{"model": "contrastive audio-text model", "dataset": "synthesized solo parts of chorales (CocoChorales)", "train_examples": 39062, "noise_aug": 0.01, "time_shift_ms": 50, "n_mels": 64, "hop_length": 320, "input": "log_mel", "spec_augment": false, "win_length": 400, "tokenizer": "word", "vocab_size": 56, "loss": "sigmoid", "embed_dim": 256, "encoder_arch": "gmlp", "encoder_norm": "layernorm", "encoder_mlp_ratio": 4, "encoder_patch_size": [16, 8], "encoder_layers": 8, "encoder_width": 512, "text_encoder_causal": true, "text_encoder_width": 320, "text_encoder_layers": 8, "text_encoder_norm": "rmsnorm", "text_encoder_norm_position": "res_post", "text_encoder_activation": "gelu", "text_encoder_mlp_ratio": 4, "text_encoder_head_dim": 64, "text_encoder_fused_qkv": true, "text_encoder_bias": "all", "text_encoder_qk_norm": true, "text_encoder_parallel_block": false, "text_encoder_inner_norm": false, "text_encoder_drop_path": 0.05, "text_encoder_positions": "learned", "residual_init": "scaled_by_depth", "optimizer": "adamw", "lr": 0.0012, "beta1": 0.95, "beta2": 0.999, "eps": 1e-10, "grad_clip": 1.0, "steps": 4600, "batch_size": 128, "epochs": 15.1, "lr_schedule": "linear", "final_lr_fraction": 0.01, "warmup_steps": 230, "weight_decay": 0.5}
Rows from block 3 of the audio encoder of a small contrastive audio-text model, named by matrix and row number. Rows with one number belong to one neuron. Each number is 128 + 24 x the weight over its row's rms, rounded and kept within 0 to 255. All counts start at 0. Numbers have three digits each.
After each neuron's rows are labels from the 100 clips, of 14976, where the neuron reaches its largest size: "top examples" is what is common among them. Only what is clearly more common there than usual is listed. The data: synthesized solo parts of chorales (CocoChorales).
# u: gMLP up (value half) (encoder.blocks.3.mixer.u.weight, 1024x512), inputs 384-511
# v: gMLP up (gate half) (encoder.blocks.3.mixer.v.weight, 1024x512), inputs 384-511
# out: gMLP down (encoder.blocks.3.mixer.out.weight, 512x1024, transposed), outputs 384-511

u.179:152159136115121141126127106125156099128112167080176132110092108124141149127126157135154089161156133155118066149177137096149129093128125110141149112128138126142130130136096142128149089121096141140138089133124139153149104127103092127097139177167103124118108108164082131092121105130148149103121149124125130132158193150133147134122093100117113162059130146124122116138103165125155127111137
v.179:111138156129117199112084161156147101144112143125150116136111141126134134128137167104132114157153167145150133105159122098127109143169140142139138095097110092113142156113106165125135154101087126070124149127136109116112107118097122139134139140148114150114116106155157171114171125140114191124097108121163136124082158100111104084092100119148125121132149164132114143179145126157140116168106
out.179:162098129166156099144112112121123091158115153112127127079134119150110116153103117153161156125121093119116114137143115162106124155146088157100143104124143144135086076159120133132141099118123161111096153156077117084169136078129121094164125144110124139125071113115140092155124122092144115123135135113122075118164148169140146159135150119142149170115151111139142135147109153108127129118123
top examples: note D5; note E5; clarinet; trumpet

u.597:097172117090160115163091112120116106115111160107120139072107129123135111111085113128144110114146117176112097134147129106094097119139122142114130112111125118160122182134132157143144126146126112151121103188089124136185156117128182101172145108122153088179132138203123113085124092126161119105132126149129108085173134170104155115124090183121054155142103105085115121123151170119131146101149
v.597:126134138116153113128143190095156076126129106152173130133093095134155161088121139144142130126168154154099111148130129120100120132114111145099135096160159095095128095121131134157115103094100141160164095123167130152103133140116127126136121095176114181126139159138107133124149120141105179136113132110119121137156155144110143108133123116112141127129126144112081133113090127126123098132126
out.597:098074188117122128085100141101153102111132166134139095145153104098151149098153134176149152120123129148132148121121142082155128129112132090106144105147096112093087125108171111122116090118156121157079127123127067132108141120132158139121115126120163151117159155081141144119112165136113093147166131142144166144132123137158105140149117142097129147140121072150122122119095081188109115143097
top examples: note D#3; note A#3; cello; note F3

u.200:151117137126158134163108152104152113087130144141177095125125131082173150153110111141171121126129130124084102163165100104091126153158135110070136147126109124132131143116137107140136055128098152122134097182113119155140150138118108155150123160118117125178101117123064108121144096148115151117095122100139146117116130135137111123112097170140133138101107114106131146136091166125159132118130
v.200:137116143147074149109129176154125095170101141124158116138103158102128087104154132113135111142141152135115135132132168164179116150117143139151125125101065105157107114086146107079123128149119114090150115156120112092104161124116117159116095131145155164116117152133148142157173117108097142147119139106131166118120111125125132106128149116122126103118109152137103152116139140125109106110117
out.200:156088135129124132137105157091164110119150071162122114152135167166109107134133119101126120178164103089101158149162127105114109125156119118132089147141148097139142122166136151135163133137113134144165115107186091134121126185138119152075119089138112116131117120139123113117163120135137129146105092122108116185141136134100176112125114132129114102122140105115117081112157147128165105140130
top examples: note B3; note B2; double bass

u.123:101144128152138111126104118104098156145121170120145142147103130114164117138124150114127127098193132154105105145124102115110118118129112151100138106145139113118117167129091130128152120131147152110105065154093106146128128172106106129147173142112107105120125147128098137129125114149129164076134152071161128137129143152103137102106086160146112158105157155102110142141117120137163128121098
v.123:117113147089112161111118116154136137135091155099124130146097136118136144112126167101113104145143125118162153105140099118160129106179157150144098104076110102123121150103121153129129108086109152095095147128139096107126113107089109142108135174134091168143145088140148152102117121135156158097084124166136120117123151113098119087115106115132125128121149162124112195149148136097120136144128
out.123:127086155128118144183127108128163132142151053100099123121104122176107112138129139098118113148094132107144130082098138149119079156158104174157132080102135083120126166128121131182135117128113137123132143135144114145132131105143136109117128143166080115128143068160117122142159102164133077099119146115080115112127099132146073098098143125128155144120135147129114096132136130108169119148126
top examples: note B3; clarinet; note F#3; bassoon

u.546:128130089137143127138126142101132114145152114123131129083123140147123125112118110142165139133175134137080099171172142102102138136149089140144165153138173149118125101165103115160118166160127114084141133129140093099137162133140140092154139108098151103111075127143106110124137147094102157148144113118155105101156169141099160140123091134171133131142145105095128097080160157103154121133176
v.546:121119131149115101119135119135154146159115124132090092113129143117130075124144136113113138143133126167143126118107120126121134143104124150148081142106117168132144105150132146086116172161168106112106151153096147112123144082121141117148137146097120115113143158137116164118092127093099116123158134126181116088122141139126129160137132142165105149140149076120120108141156131109129127145078
out.546:189126104112125140123167083122090101149151115134084119100161150160102098161122156095129159156146144117101120144140125197097121139120126123135145121157134134129128102153132138113169132145129139138128165103124149136176118145100112116149121127131103146121099111127154129137124118075095132154125139115126126117144158105132141145123132112168139133142138120138158121146174145112137145119155
top examples: note D5; note E5; note C5; violin

u.394:101104092112164137140117148136194129107102138102129132102118153151145162121123124127180114136136176179161121145116154128074091105158138126107170098141177150095154132132161100181123117137111113143150127116129130111114158119151172142099108127173126112149161126128142105108134132135121160140130116127122150117142128119127133121132092169075119131111109113086113111081146160154110124159135
v.394:139190088118167110149146170117130111143153132114125101129130084140138140094102136131149135127169155122100115144163113112100150079118086136114154076176177138120123146151130129190131146119092142138168104113137132120106131138115135072138147118142132145142111144146085137124148117113094175129138124121132075106149165167107195126112105131125112132131161142121086125091118159140138098121156
out.394:080112131172113148092071148129134131157133181113136129116122081107152118079099139179140149093131115143127160102090124098145136143131118107132139146134092132119104130133138114124057105157171118089070165119131081097129130109158169120126138117110139108130137139105118141133117171129129104136173118128149127106163152123125138154152129169130143151148118078114144141092093113178129129133099
top examples: note D#3; note A#3; cello; instrument: tuba

u.355:122151153125129151096087134151152125119108122108138138127120106097180126114097180166148091090151124161125090113148110130093138124127149143107109115141119109107109161115147164139139097107107134148102089109138144120167104131141136148133138170129097140129106135161128139122117107114125147066054135117160106108122148133123128114119080147126104160136069147120097132181123140106109151092128
v.355:144129123141093173138140172172109117147152123139157112147126156162124109089142141114156122121126154121139120125159142153153087137166154156134160148173123135156127133100122122096098143140118112075144119144135143101120157159144135164169099140140147174095144158126133170133135120116092129150103131135139154105137108130125105073123133123103120110134100155133120154110139170105144140107106
out.355:113149166111101140047098134131119135148101156098165125103115133138155144130123141111129100154141113131140184120160124076156169110138152099149096108122152141127113154141150140119132114104117139119106132041171128148136100150110146152129142146105128152108131097135166113107131141124141162112110092131156165120128153085139140113130120139171092107137134142122128140132136128138113153139148
top examples: tuba; note G3; note A3; note G#3

u.88:161156134113124130143084090148084140154124145115197127161105099082126139117128133114156119090135114171117109111119119109091131130140162117135131121124109119118107162138129129142111110092116152074128138180129142099144124134126118144158136158143108132130132128131129141115127156150149137089108160136176105121119158132161126080146103182095108148131127156088156181132116118118110168122154
v.88:191158146146111139120091191148102058132112171087149163147152144143158114111124159125142112115149159129135117127159149106163166095189161112118100118093076119124106141068126162138170120094094127101101121127148123113153076123104106128104110176124104121084092110148159135127158157118112179136102114120175143147075136138118179117114126096099094162123110156154126166135135130163120093141142
out.88:123081101137112107141136145155098089100122134106138120145078127151137131143099150104120133145085069141142121114123125167126126124125111154136113053132164161121118135090159125110165130127124126138153098135149172164162098141138127155093117118158129097113140103095140164076140085129135096128120120128142148156124149163100090126123142129113140102106097105102117107124116125067153117152140
top examples: note B3; note G#3; note G3; bassoon

u.77:143129147147109138132103105168143136151124143119089139116104154141134131152131136153158172117114154144120152138147143120142122161094128137098150156108116150136114085145164088169153118150127118130146088097131137155123124125114149090166161152128139140103082137130116127150139152103115090124142093094101145102118144132131129165121111118110134136133098157104158112097133106127130092121146
v.77:160146111101137101137166111117094104131111110113089151105171131177115131145101142103157127155130151113103091156177130134086138085131109129101118124142178159150136124114143162189202142107131117142162113124087134161168137144154124094137143130079071127099137124137107189128094137121114135107107152104125119115142163160132175140110119128138094149116132117113118111076147175140109106153141
out.77:164097062147126146091143122078083156140150110175098109100185139102112135133143097105117189149153153141098128104175160172108157096152135067098126153143139134146123114120112131147144134139158112138141144072127138084127136118134144123134133140109141091112106115090171100141102170137104164180126093115122115154112099101116184168122119129133117134165127124138131139119123135168112141141142
top examples: note C#5; tuba; instrument: horn; note D3

u.702:069140130129140118114106166114150100143142127123145132112133134118182134095143118165181115143133140158145097143118129111066080131122150120125161108138152095106119149125129110156110114135134098124162102116128090118109157138145160118157152119131143133132153143084118128137146197123136133134144094117132172122107091146148139132118111142105124148137123141095101106110138145182122102144088
v.702:118152122120107150078103156114122107103130118119113171110151110127125092081123148151161152142121198141145124116105142129120135120091134105096151088158145146121145125109143133179157136147123100145150104135095077136134118139121138106148203138155167136104110141160184146120127107099081127122114109128125107124093105151138157118094122117113102134150091148139067097130127128194095069152139
out.702:134146113166117149086074127088072122131130207132126109148177068097138114078095084188151192094132127109111127123107098116150149136123093093097108141127084142145114133145113128063115109146134109117085144115155077132120111138121100106137143115161147127139110153132143120180136152110124157126168118112191098144155132128112145154120100138110111117156119141163129133148085121155117136124128
top examples: note D#3; tuba; bassoon

u.604:078126124115129135129135101121122162139130165114132114113076098145140147103118111112154115140168140141115125081164104137101127138144130173150150125144181177133112163151130139102126121124142157135140109114091123124158097162151135151163152125105112123141141127116119139063127117129127140127123141122156119079144152155090170143118078151151084111104123132128095131114125148117143125135093
v.604:134128097115108108179119141134112170119126119108148121169136120131155105131121092082133127116181120130061133130162114146167126139088081163165126133134115099141114125134110154110179154173122146138132120133116130136152139135139144123136107093112089129139109190121109167116138107097134124100084176127165114192102128122099180136077109084146105148128133143140120121140102154133108101169135
out.604:091129157154118206134103110155124111136129133119106198122114082154097137129095148156111125077071137138135120110100109161137100174114156112127121157138159145126110128101126136095107101128109120104077176150123103130140108137162111138167144139149135152134121124105160113106135142139138117107158142154117113155122132139166091109123145141131185161125090106146114151115123102144117128107134
top examples: note D#3; bassoon; instrument: tuba; note E3

u.717:149104096127141134120120148110167141137144129112134082123116129133160120110112122113126150131101132097158148158119132082101121123135141120086145122150153147107145128133143102149106105142111159150147108089146115116114126128143144113087102099154138120174128149136129115175167110132103108150127115130136109114128104167145117147126135165094151086138133125118104109117112210145130111124107
v.717:136145139133154110153161143112113128124158097100111121118156113153122162144111110109149147140124124127097086150177139163116140105180098129136129088166156121122118165102146113180143121083147156134154153108102137142138157133152144129118114136120109140138111086101115145121091104143110131149142132134104102120153138149128149170146091113133142145099151113133127156066122120120148134129153
out.717:076111107135110162118092143115144124159140144120115151122110101122127119085122141162157130123155138141130129114102155133141110155161085121154132114144120122135132104126137126149090133165137086100092163131127101116161175136157157145126155123127121093150150102137117155092097156110103142137155138146123137109167178137109170148122115143130170162141113100077138121068150099125141115167136
top examples: note D#3; tuba; note A#3; note D3

u.438:121131141125128139154125125139129102157109123118152117122090138159136142131108115115113096101129137130137120146129166120101147138153140140141090116133110122150114131112144186116140109102113109128120069134119147095181127125136100126133135123125103148135155153129107164109113136179156112115096152120103154133130138113117144121130116121125143151125126148137137133131140104091107126153140
v.438:113145111157118114129134135169094154154130099103126169120089121149169124153127101107118128133128132208142090102156106123121118139126135120109123115132154095149134127088120141121181131127075134128128093128096155160162130126128129105142129115141111168113137152120113195151139136132181126099092148112126119143081130131173139132072130108104101139138118142093108107161113102149118110166131
out.438:135149123125124128108153159132105150148114124115131187170115098137122093154150145108129076138070140106140136113114099133146172156128161107114113089101147127112170137129133151151138158144094121115134135124122151154129087149101109121097146146097129138155141093128156142095110122109137142114118110136119127086094142116121136111116130115136120092148124123122092138123148105142112123160129
top examples: note C#5; horn; note B4; note D#5

u.316:094123143119132142124105125103156163145088138099169184108059139079141138143139100186136133092142127193118147145121130087128133144109143138118107152109111136123088127137104102152145111144141106118095127174110128106129157102133121128117163098093122085130128171128117119113073150155167143124118128106144131153113138139161122126153118160127094144124137119099152164119129114043119150193128
v.316:111119149121112151154114116180170134152173107143085114125113147134119097129133133130136108135133140133152123126117152145102082179139155163137132127103102093134148114095095125131140149158115100120135140132117145147122151136096143128135173082149118138118165129132102167123127132132114123117113158128127127121121150107129104116117108136143182140137134164051140128125142108137145102146110
out.316:149141110163127138116150120161156123127131116151115133114113124179061114157092117126093135136048123089113143140104140159101109137160125119142112130155128134174115115162150153168114129144139142143125126119136121118164110102143142089145111136135139093123116133137155084154141102163116095126130101117094129095161087148146104136132160138122156102115159137118081115129121167146137121067177
top examples: tuba; note F#3; note G3; note G#3

u.378:148104106144136119126129093115059136114104143103138170116140130111134170152112087158180129088187136153124106130140141164119127103107131129093158096143147140142152118116109127193155116107130120079123119136118142117167145155114120159103150192142115129124121103105134112124125150154143168113096139111131125165113164120115150124129075127106116169114099167132152190100123124151127146139158
v.378:100131152073109119138130122119130089120095144116150105137075116112146128137142123121130128088164173136123056093181131117092152133135144143111138159129155132134123119113146132133162104109118131110117048160112135132149146108109089145143140161140144156120115144140115138135113119102146133097108148111132146100135160150151116099127087155096134153095145134062122142138140138103110178104158
out.378:061159124099120143109140149117140062150081136137138147149117153131085094098173158069129079186129152123137161109121140092133125146120123094166076092118132119121129135145117159133110149136142121110145134094205099155124132117107140135113133123103129136136137129146154124152157102095121140114125082146112196129134109094157145097119142111138114106151151151110099104122158117149103107155132
top examples: viola; note D4; note F4; note D#4

u.250:149110150136130122131153095126101135170128105128100109100120160157111131176149116103113149145128092163115129157167120121102149141119121110171126115134161126126140119125109152126166146108125134121160106097143138140120140126101123153095140093094099101098141113096086088117122168172126112148125173117134130175121167134136120150124074110143156124123170129093130089135144105098149135145134
v.250:123155119126113139131152122139107147126133116094091150077164126118112160133117109124163144142149173145123109099155157138138139103110131122127177135139159151140135110093138118132159123154128100107135138127096121108172139128139130100159123176120154163095099117109164149115101123092105148128138135108172106115126163123155149128093133105140086160126078136146119136100109152136102120144136
out.250:133121137096103108144155144168107147155089096105114139117092158177128144173125117102085108133089132148131145127160136146093128118152141120099139102119166141117131126100158161150167137110110144132164120085104170153163122142126141136102090141139089148113162114134142172116126153159171077099123125103093149125110132143148140151126118109076130103166126139128132107119137091119100123165142
top examples: note C#5; note D#5; flute

u.503:157180169146156123138120131111089136158157193103200133116121163133135149129137126132131156103143142132107136140148102113084119153140167137127118118148151124125146107107120109138154162115118136166151104094129183140145135156130101112110176137127141130139101141155101105104117103125155162119123128129128141121112123109118158081134095103122115168132132110105157112169130125116125182074166
v.503:138148141134119157134121182169112108137126155128124099140134142139139089097134137088135114137175153127147105130115120175178115171150109152149146140130109080169146112116111114099123141169131108084123144180111099109112131131111095149120105123161143134089167121124132145120115117111135177106119177110117111149141130126127115115095135141098159133152100136081123130135152134147097128147115
out.503:079128090086116156144089134129137158186107160108133148126080121090121125110092111135093088076148121134139128088146130123148160135127152082139186137142166158124130112124124177108134128122105120137099125108134143128134131126142159119123161134125126137166132144153152130106097143093134138114137126134146146126125163106117173118124115140133152111149125096134139175125135093142098199154151
top examples: note D5; violin; note C5; note E5

u.47:153146156158116134110120125141153111101149124100205168160082145100157117129114134105118121130178130102134108130135121118120151152112161122128104153125121113140141128113110145117140092137135160099135051122130127138149092156145106176117126158135111122121095115130111107126147136129129157121074130049156128123110121109127159105109110118137099149106124143104102137166133133095144116099144
v.47:140132151092099124121110161114180155133129146135132082153101136115097175118154160127140128150141159141148140151097148122174132122096160141171153110136143123134121134130145096117083098135102120148140088112160150129093148146126143142126100129163165187105145131135143102095137134107128176157153117179106151107152141097129140109123096138115160105150118161107106137102144096125117084091137
out.47:108112136122125115163146121166171107120098167093139162126078146123107159151121172129105101117109109142161149106090118081199138125113117144166136102124119147122112112166129142104091129151115136112091146139121146108127114117121142097115113163148151128114131136128153110076130118128154111120161152148107155127120143108131096108120130106130161110137105081139122146136101122150108166123115
top examples: note B3; double bass; note F#3

u.14:151153132134138131162093108159105105112123115125166127098132155108141153176115101123166120078124141127143060140161172121088147085163160118065148113121111120109103102116150140163169113069100117083142127157089144120147125116139107112129103166146126148111119117117132110120109158152149152108097141120103168166092138180125128108108120151086128141092121166108141147144101123107121130130116
v.14:137134167103066129133105170169110115169103137134190115119125148126127138117150135111124103149137144112110126113170165135157106112177153134152127126127086120158118146077148145127119108121103146082139136132156145115097117131131122165132097165134113201093144148153137128147150148096140137142124154153105163105144113100105153072139137117125114130101100162133136174096138135116121129122143
out.14:150115113152119111116158099145110051130093109124133142125116149117115115094184127137175152152080120129153120144103167135153131113118144116143115083122106119111112127098119113155185152124140124131130156111144138113105097115112113140129107142150103145126164119122138135112132136130096142162135128146095173187125105096137113152121136082126152133114131145126130135120137140141144066139141
top examples: viola; note G4; note E4; note F4

u.656:151141139151132131130128122170148130127107145114149134118086106136147133119126142146161117111172140176128098109167115159122147148116155161130142135149184124113132144153097134139147150109101156108133096140082153135139132142084118129183175154125122177121082151144116135131145144135132160115108123105170099125122159141129178099110118147136065172120118141144114143123123141127166148105116
v.656:110151152103149201120099146122139108131111143103135172167116123134128091111120168122140099132168169151134126112172111127138139167183127120121080110090148116133128138134138159150125132081077126091126143090129080136153133158135153145111162151119074151122132097157161141107100102101132176106111107137160100111108185118098131086113103103132126134155114105124149151131149110131151192171134
out.656:143141139111125126175123112130082100161101137118108155121135125147101111132070153120134116082090140101149091102079113165115136149122145148120108098123123150118157094108110167105131118148137134161089145201098129109168119138138120113138147119139159116121126115146121126122135088150123106103143179123094086148111154169118141099100146124127166114163111107140101131147122123130090105143141
top examples: note D5; note C#5; note C5; note B4

u.659:162110158157138139140095123117116072118150118130147083119135152146142145176122130111135135110123101136103106149155133130087139162177158130130136118161130112148124113147117089180172132055112136098123099126131130121103143113141104147115113144092159136148135110106079110104082147157149104149102145132118152089140161121096108135115108141106148127098163136113154123131128130095168132102124
v.659:130119130127117131120132093124075140140147142106110156083139115109155139140108093120183150124138166135114066121166147153082163090113121136080178144135154151140133121101113150145191160153135111133143135129078115129178107106119121074167114157114137157094107125126141157129077100121098138108101110072169111111121156138142139130089137120133096153123085129134123120113101152117115093129136
out.659:154117115124137101145163133161099121123100110129101144095103173181144148158124118109111136148104109151114125121164152153102153116180107125113127091135141146116118121130154166144156136099143137112169146090068169132169150124145135126105084151110098122106131108142150158102092142125147092126136130113098141105115135145120168161139116096122140105131117110132160134129129113111120112178125
top examples: note C#5; note D#5; trumpet

u.220:131092137132097108133126127108170156149084122098150121154077155136174112134123145105129113153145154153156121131147114122101154133158163163114090106119122133128128155085117160126154124113122180119178088161110138148139122137093118151110103166117118176124135101152126135141122115141149132083097140131152157104097121138084122113105108149138092124094162121064103146140145133114094144112114
v.220:085113167137089171135094147186117145164156116161116121131127149132102142130150103130098123162094141168126118122110152132131049186114130122160152182146130077121147114106118127085160143161136086094105118125133121131105145126096136156156167098151140129113116151131116144107131140115103112134118138126152122134107162113160090127099106119138144133154110146108125108119145088135131116144115
out.220:152150098099163140129148125167080123161158090130081124084103128165092133140118121139102131127098116131105145117138126168090121150116090140109153094165169157163118100164103147175138152160099122122131150094095165129171143108102167086157136122120126105119131106146128141117110163117147109113146137113106086092148127150107121164127153110143144107151150129149131096136143144128151140174150
top examples: note C#5; note C5; oboe

u.441:152171143110119126126170107159114107152125166134161153129114118135158138126119150111123103074199145147132122136125095131124119106116097134122107110138107110125089112132122120120130152112106115112127106176103126146168145133134084121153178138093122132101107093122084102140133110122110167102103148086127126127098169140134157127129096112186132160108141148085126128127137101111136178121127
v.441:160149157081117157106113156121145123132104175106167141135108101126164137093125165100125098135165146111146138125154114109164146113182147157133105087099138139123105177116144154145141127089098144113111120118148121160157099137115108130139129159119080160133128119149156162123132130117130175102093112098163122144105163103114147090139115095146077139140127144150111167150134144109121154137132
out.441:115097137178141139145132138181116132108126140100111166129119074116163140150099163132142121091102120152164088115100092112138135158128134162121132103125133131098123138103131125120117122101122135136098167159059151126138129131128139130139142119126107122100125112124104140088131087157134127102111138142147092141122114119139130152094118136134119189070117137102118110129118127112138108147104
top examples: note D5; note C5; trumpet; note E5

u.297:146182136111144139117149095138115116135137137161147141171126108134133135131095154117150148083143134121151100148133097120156175144179134146101091101124172127103130137106134138149153108094097120114107105159078130108153127153120094128173123160127098127133112123129106177091088128106093113095095128133121126081124154125131151100106113115094104168110088099084127115140117127140148120123136
v.297:132129132123114170103090131132174110108116118145123105178120119153157124120110121107165113093141164127134116117111118129092096098133086166100118123130146120147142166135124127181144147131103131123145110153083118155142143144100106112107133118114132123132132115165125108160134116131120132096135084129130099124127087159150159129061104158092106108145116113106097113139126137143114151108127
out.297:122114096151147116117153132126119143129165092149118097102122116130128119091132131114121130158120112104085143110146123111116125087121115135122095178089140129137122158133117149114126137119142160103170084111138114137098105093134112117150121148071070109104102145133121141126151144139093101131121105116150093126134105147122124119152165106154110151121116114167155119159138190122125115116154
top examples: note B3; cello; note A#3; note C#4

u.448:147150094126118142161118113155160130136082140117138140166074106136183147131120134143124125131141163150139158151118136141132114135142129165122126131129100124140123140131139125119159137129124124089149113150098134110154114130097120135141138188116102122120124158161140164128125121126121152079073146120152117106134123161113130122112113142140095141092125125127107148139131169122135141167104
v.448:139122146089114148144129089170113187144138120147091110128101113146103125140140131128147129109146163138130108129134129124112119176091122186111178121130139124135161131128105137110186168186065104123135144116130151141105127161090093097144151102138115113127103153149086172129131117135079132117082156131150091149114159124156119153073117089155149125153115136143120101143126157148125119171102
out.448:153135106101119151120157101151085117120141083131102145118131138147094147137143126134110140135097140124132130096115137164160096127106133148125159091131166111145144089127090132153136133134077124128111161102133136118148118131095171121121110127185156145112129094132166147120144142105147134115138140137101093136114136118133097134101169080101177093132125138159122109156135087131107137158159
top examples: note C#5; horn; note B4; instrument: violin

u.468:095119122119144133177131124136153112120097138168104148151078113134161140144103143153178120079128142141131069132123166162108110134127090164108144125125118149181126118144141111159127104122097111116102126179128137142159135116148059136146120123133119127164109131167096135153101119167178118120095157132098106102130150151117072102122111147119157169094101138097139165124137143095121126122153
v.468:130154121117108138146100107139111114110094179098176157132085144128170126122102179144144145099121146130157091140131113102117138119178164110139131128113147147154092143085143134172157121082123130112138127124117089124176126150122095139104137176144127143135122081115165134135100144131136140101088104137139142123150103157098131111123114124096109134092103110131168158132122133101155155104140
out.468:112091136151106136100131150143149123160142118136117105142136136117117114115160107122116161148097120120134178132110147101144114113163137092126160104147110102130140134122146106166121140136146137122134157079166122131112151127155181131113099108111118128104142137101142165143115160153127082155143133115099169159116104081136099139142132119090121079151142123125130139125129085177125139169143
top examples: viola; note D4; note D#4; note C#4

u.163:137135116149149118134113114144087110094113139135174123131150147075178137158136133140200137112147153133145080116142132135098127106136162124070123130085139130081132146110174116146182086098123120117140136150072124090117149102129128111170146181139135117088107150119133148155098129104103150105101123068136156107107104120130103111127086184115069161114095142104145152142120142168133132141151
v.163:122107135095113118141122129143188131152094182126116141120111113119107144120102116161142126089133148138121134124112155109140106126135115144155146101133136140142143105115127141155101118141089132140121141129122136121105142101133136104120099118164165147164114137132101075104110118147164146118143161169089130135173136140099129121098128138109152142134143108092119126117099126098112112147156
out.163:089101107152138121090156130114175110105130124129125159106112164103095154127155102150154176126121122140116155138122147093169137094126113093112155128122140134172111086144112073180124115130116133105117132090147082115125120108145172138100081122162163121127121096084171099120125163142147152189147082134105145173127114128141127166134137095092160133120129110117112128115077112135123077140131
top examples: viola; note G4; note D4

u.268:123146139127117104123114139121121140140119147124164104123053128130150169157108152121135133121128110148121120153134125085114119146127141164133156164114153143122077123137137152119113110127135152092122076115137168118127134117127122143155125112126114139113071108135072123121152150173149091119117144072130125118138157147139142124134120132149114150114151152089171145116116162075139156116095
v.268:105121137126134163140131145194137107139133085138096130126121160186139131139167166089091116170084151129147143129132076155134107139146193126136101119107125109131160150114141157115140125101097136107137149108143119135079117156132122130119108137154078152144149103148145186129155142122133110092141131155119137116121165123122080116123138141115150114161128120094116161106200126137135099111140
out.268:101093127172133123096105140080158151098152116163103124165150152074093097132147109135121173151127119121127155111108143109123101142111135065121131151125124128139145128141146098163128117134146116140128111146187078139080153129172133136080135141148184067161124131100123110146134153122129134156157094119150141112145127121102066134175136137119129125129144094134138128118125113165131120097138
top examples: note D5; note C5; clarinet; note D#5

u.685:078114157135129094121162127106156158143088136121133155120087136125141147150112141178112121082139138183186124137132142135098106153118123156163120128104126182155118147144107137127089118155157109083116126202111084144158160151134107149092161121118109136145143102141091109139113125120153133120131114110161068108122126172116096132108113157130123134135127083099125143124131112076141176114127
v.685:147153194110116114138151131191164138179145140125123104136079146159104137144130124099097113141094144165173100137148126133132127150156165151132102099138146129117150132109138112106138104141112148095106130119126182136119121128117143161130137141134089195091153134126100156088123138147109118130103138159162127081109165117125145144115067135139125147144135134124133146113138136100120134146147
out.685:159121119114134117100109103164108102166121127111084125078121120139107148155134093118133146117112094146113123092138130128151128134118111142158147111142126117177129111164103140150149144149115140103130148103145137118145106059108134076167139138122134142086098138127126094100109142151135106154150106116109099129140150136122127184130147097157166124153163152127124109152111141137134101135161
top examples: note D5; note C#5; oboe; violin

u.749:142198115124096115102113104168114090103126158106160133111118102142173139134094153146113128101145139121128118125149097101142141130133131134112098127144136121127106180091102154112105149100110121135148095103122151108125120108120128101193129166092127148138129143182108131122133136153124135092113137110148100092115164151113146100118127125122096147113150127124164130155142145108131131103119
v.749:137127183071118130103118138138151118127065156130138159125080131134167149151091160124142081144156122152149127117165094099135141134144149160148113077119147147131097138118110169148179135081066149132118129089137114143134108142086136121127144145109119169134149117154127144122134122133157162066113123123145122124100171126121132080110130104127100133131139139119110131141138111126113122141118
out.749:147126129093129135122146117137104099121113135108147178094106099193164142154095149080093093152113130139115125110118112125123160102143156107136066103143137150118109148119147176101117111091108140133126151072125108146149095152150116115160101144145054130107106102151167093138150086146103139089161143131134154113128100084132137130091154142149124132096121136150077138155142153142105165119125
top examples: note B3; bassoon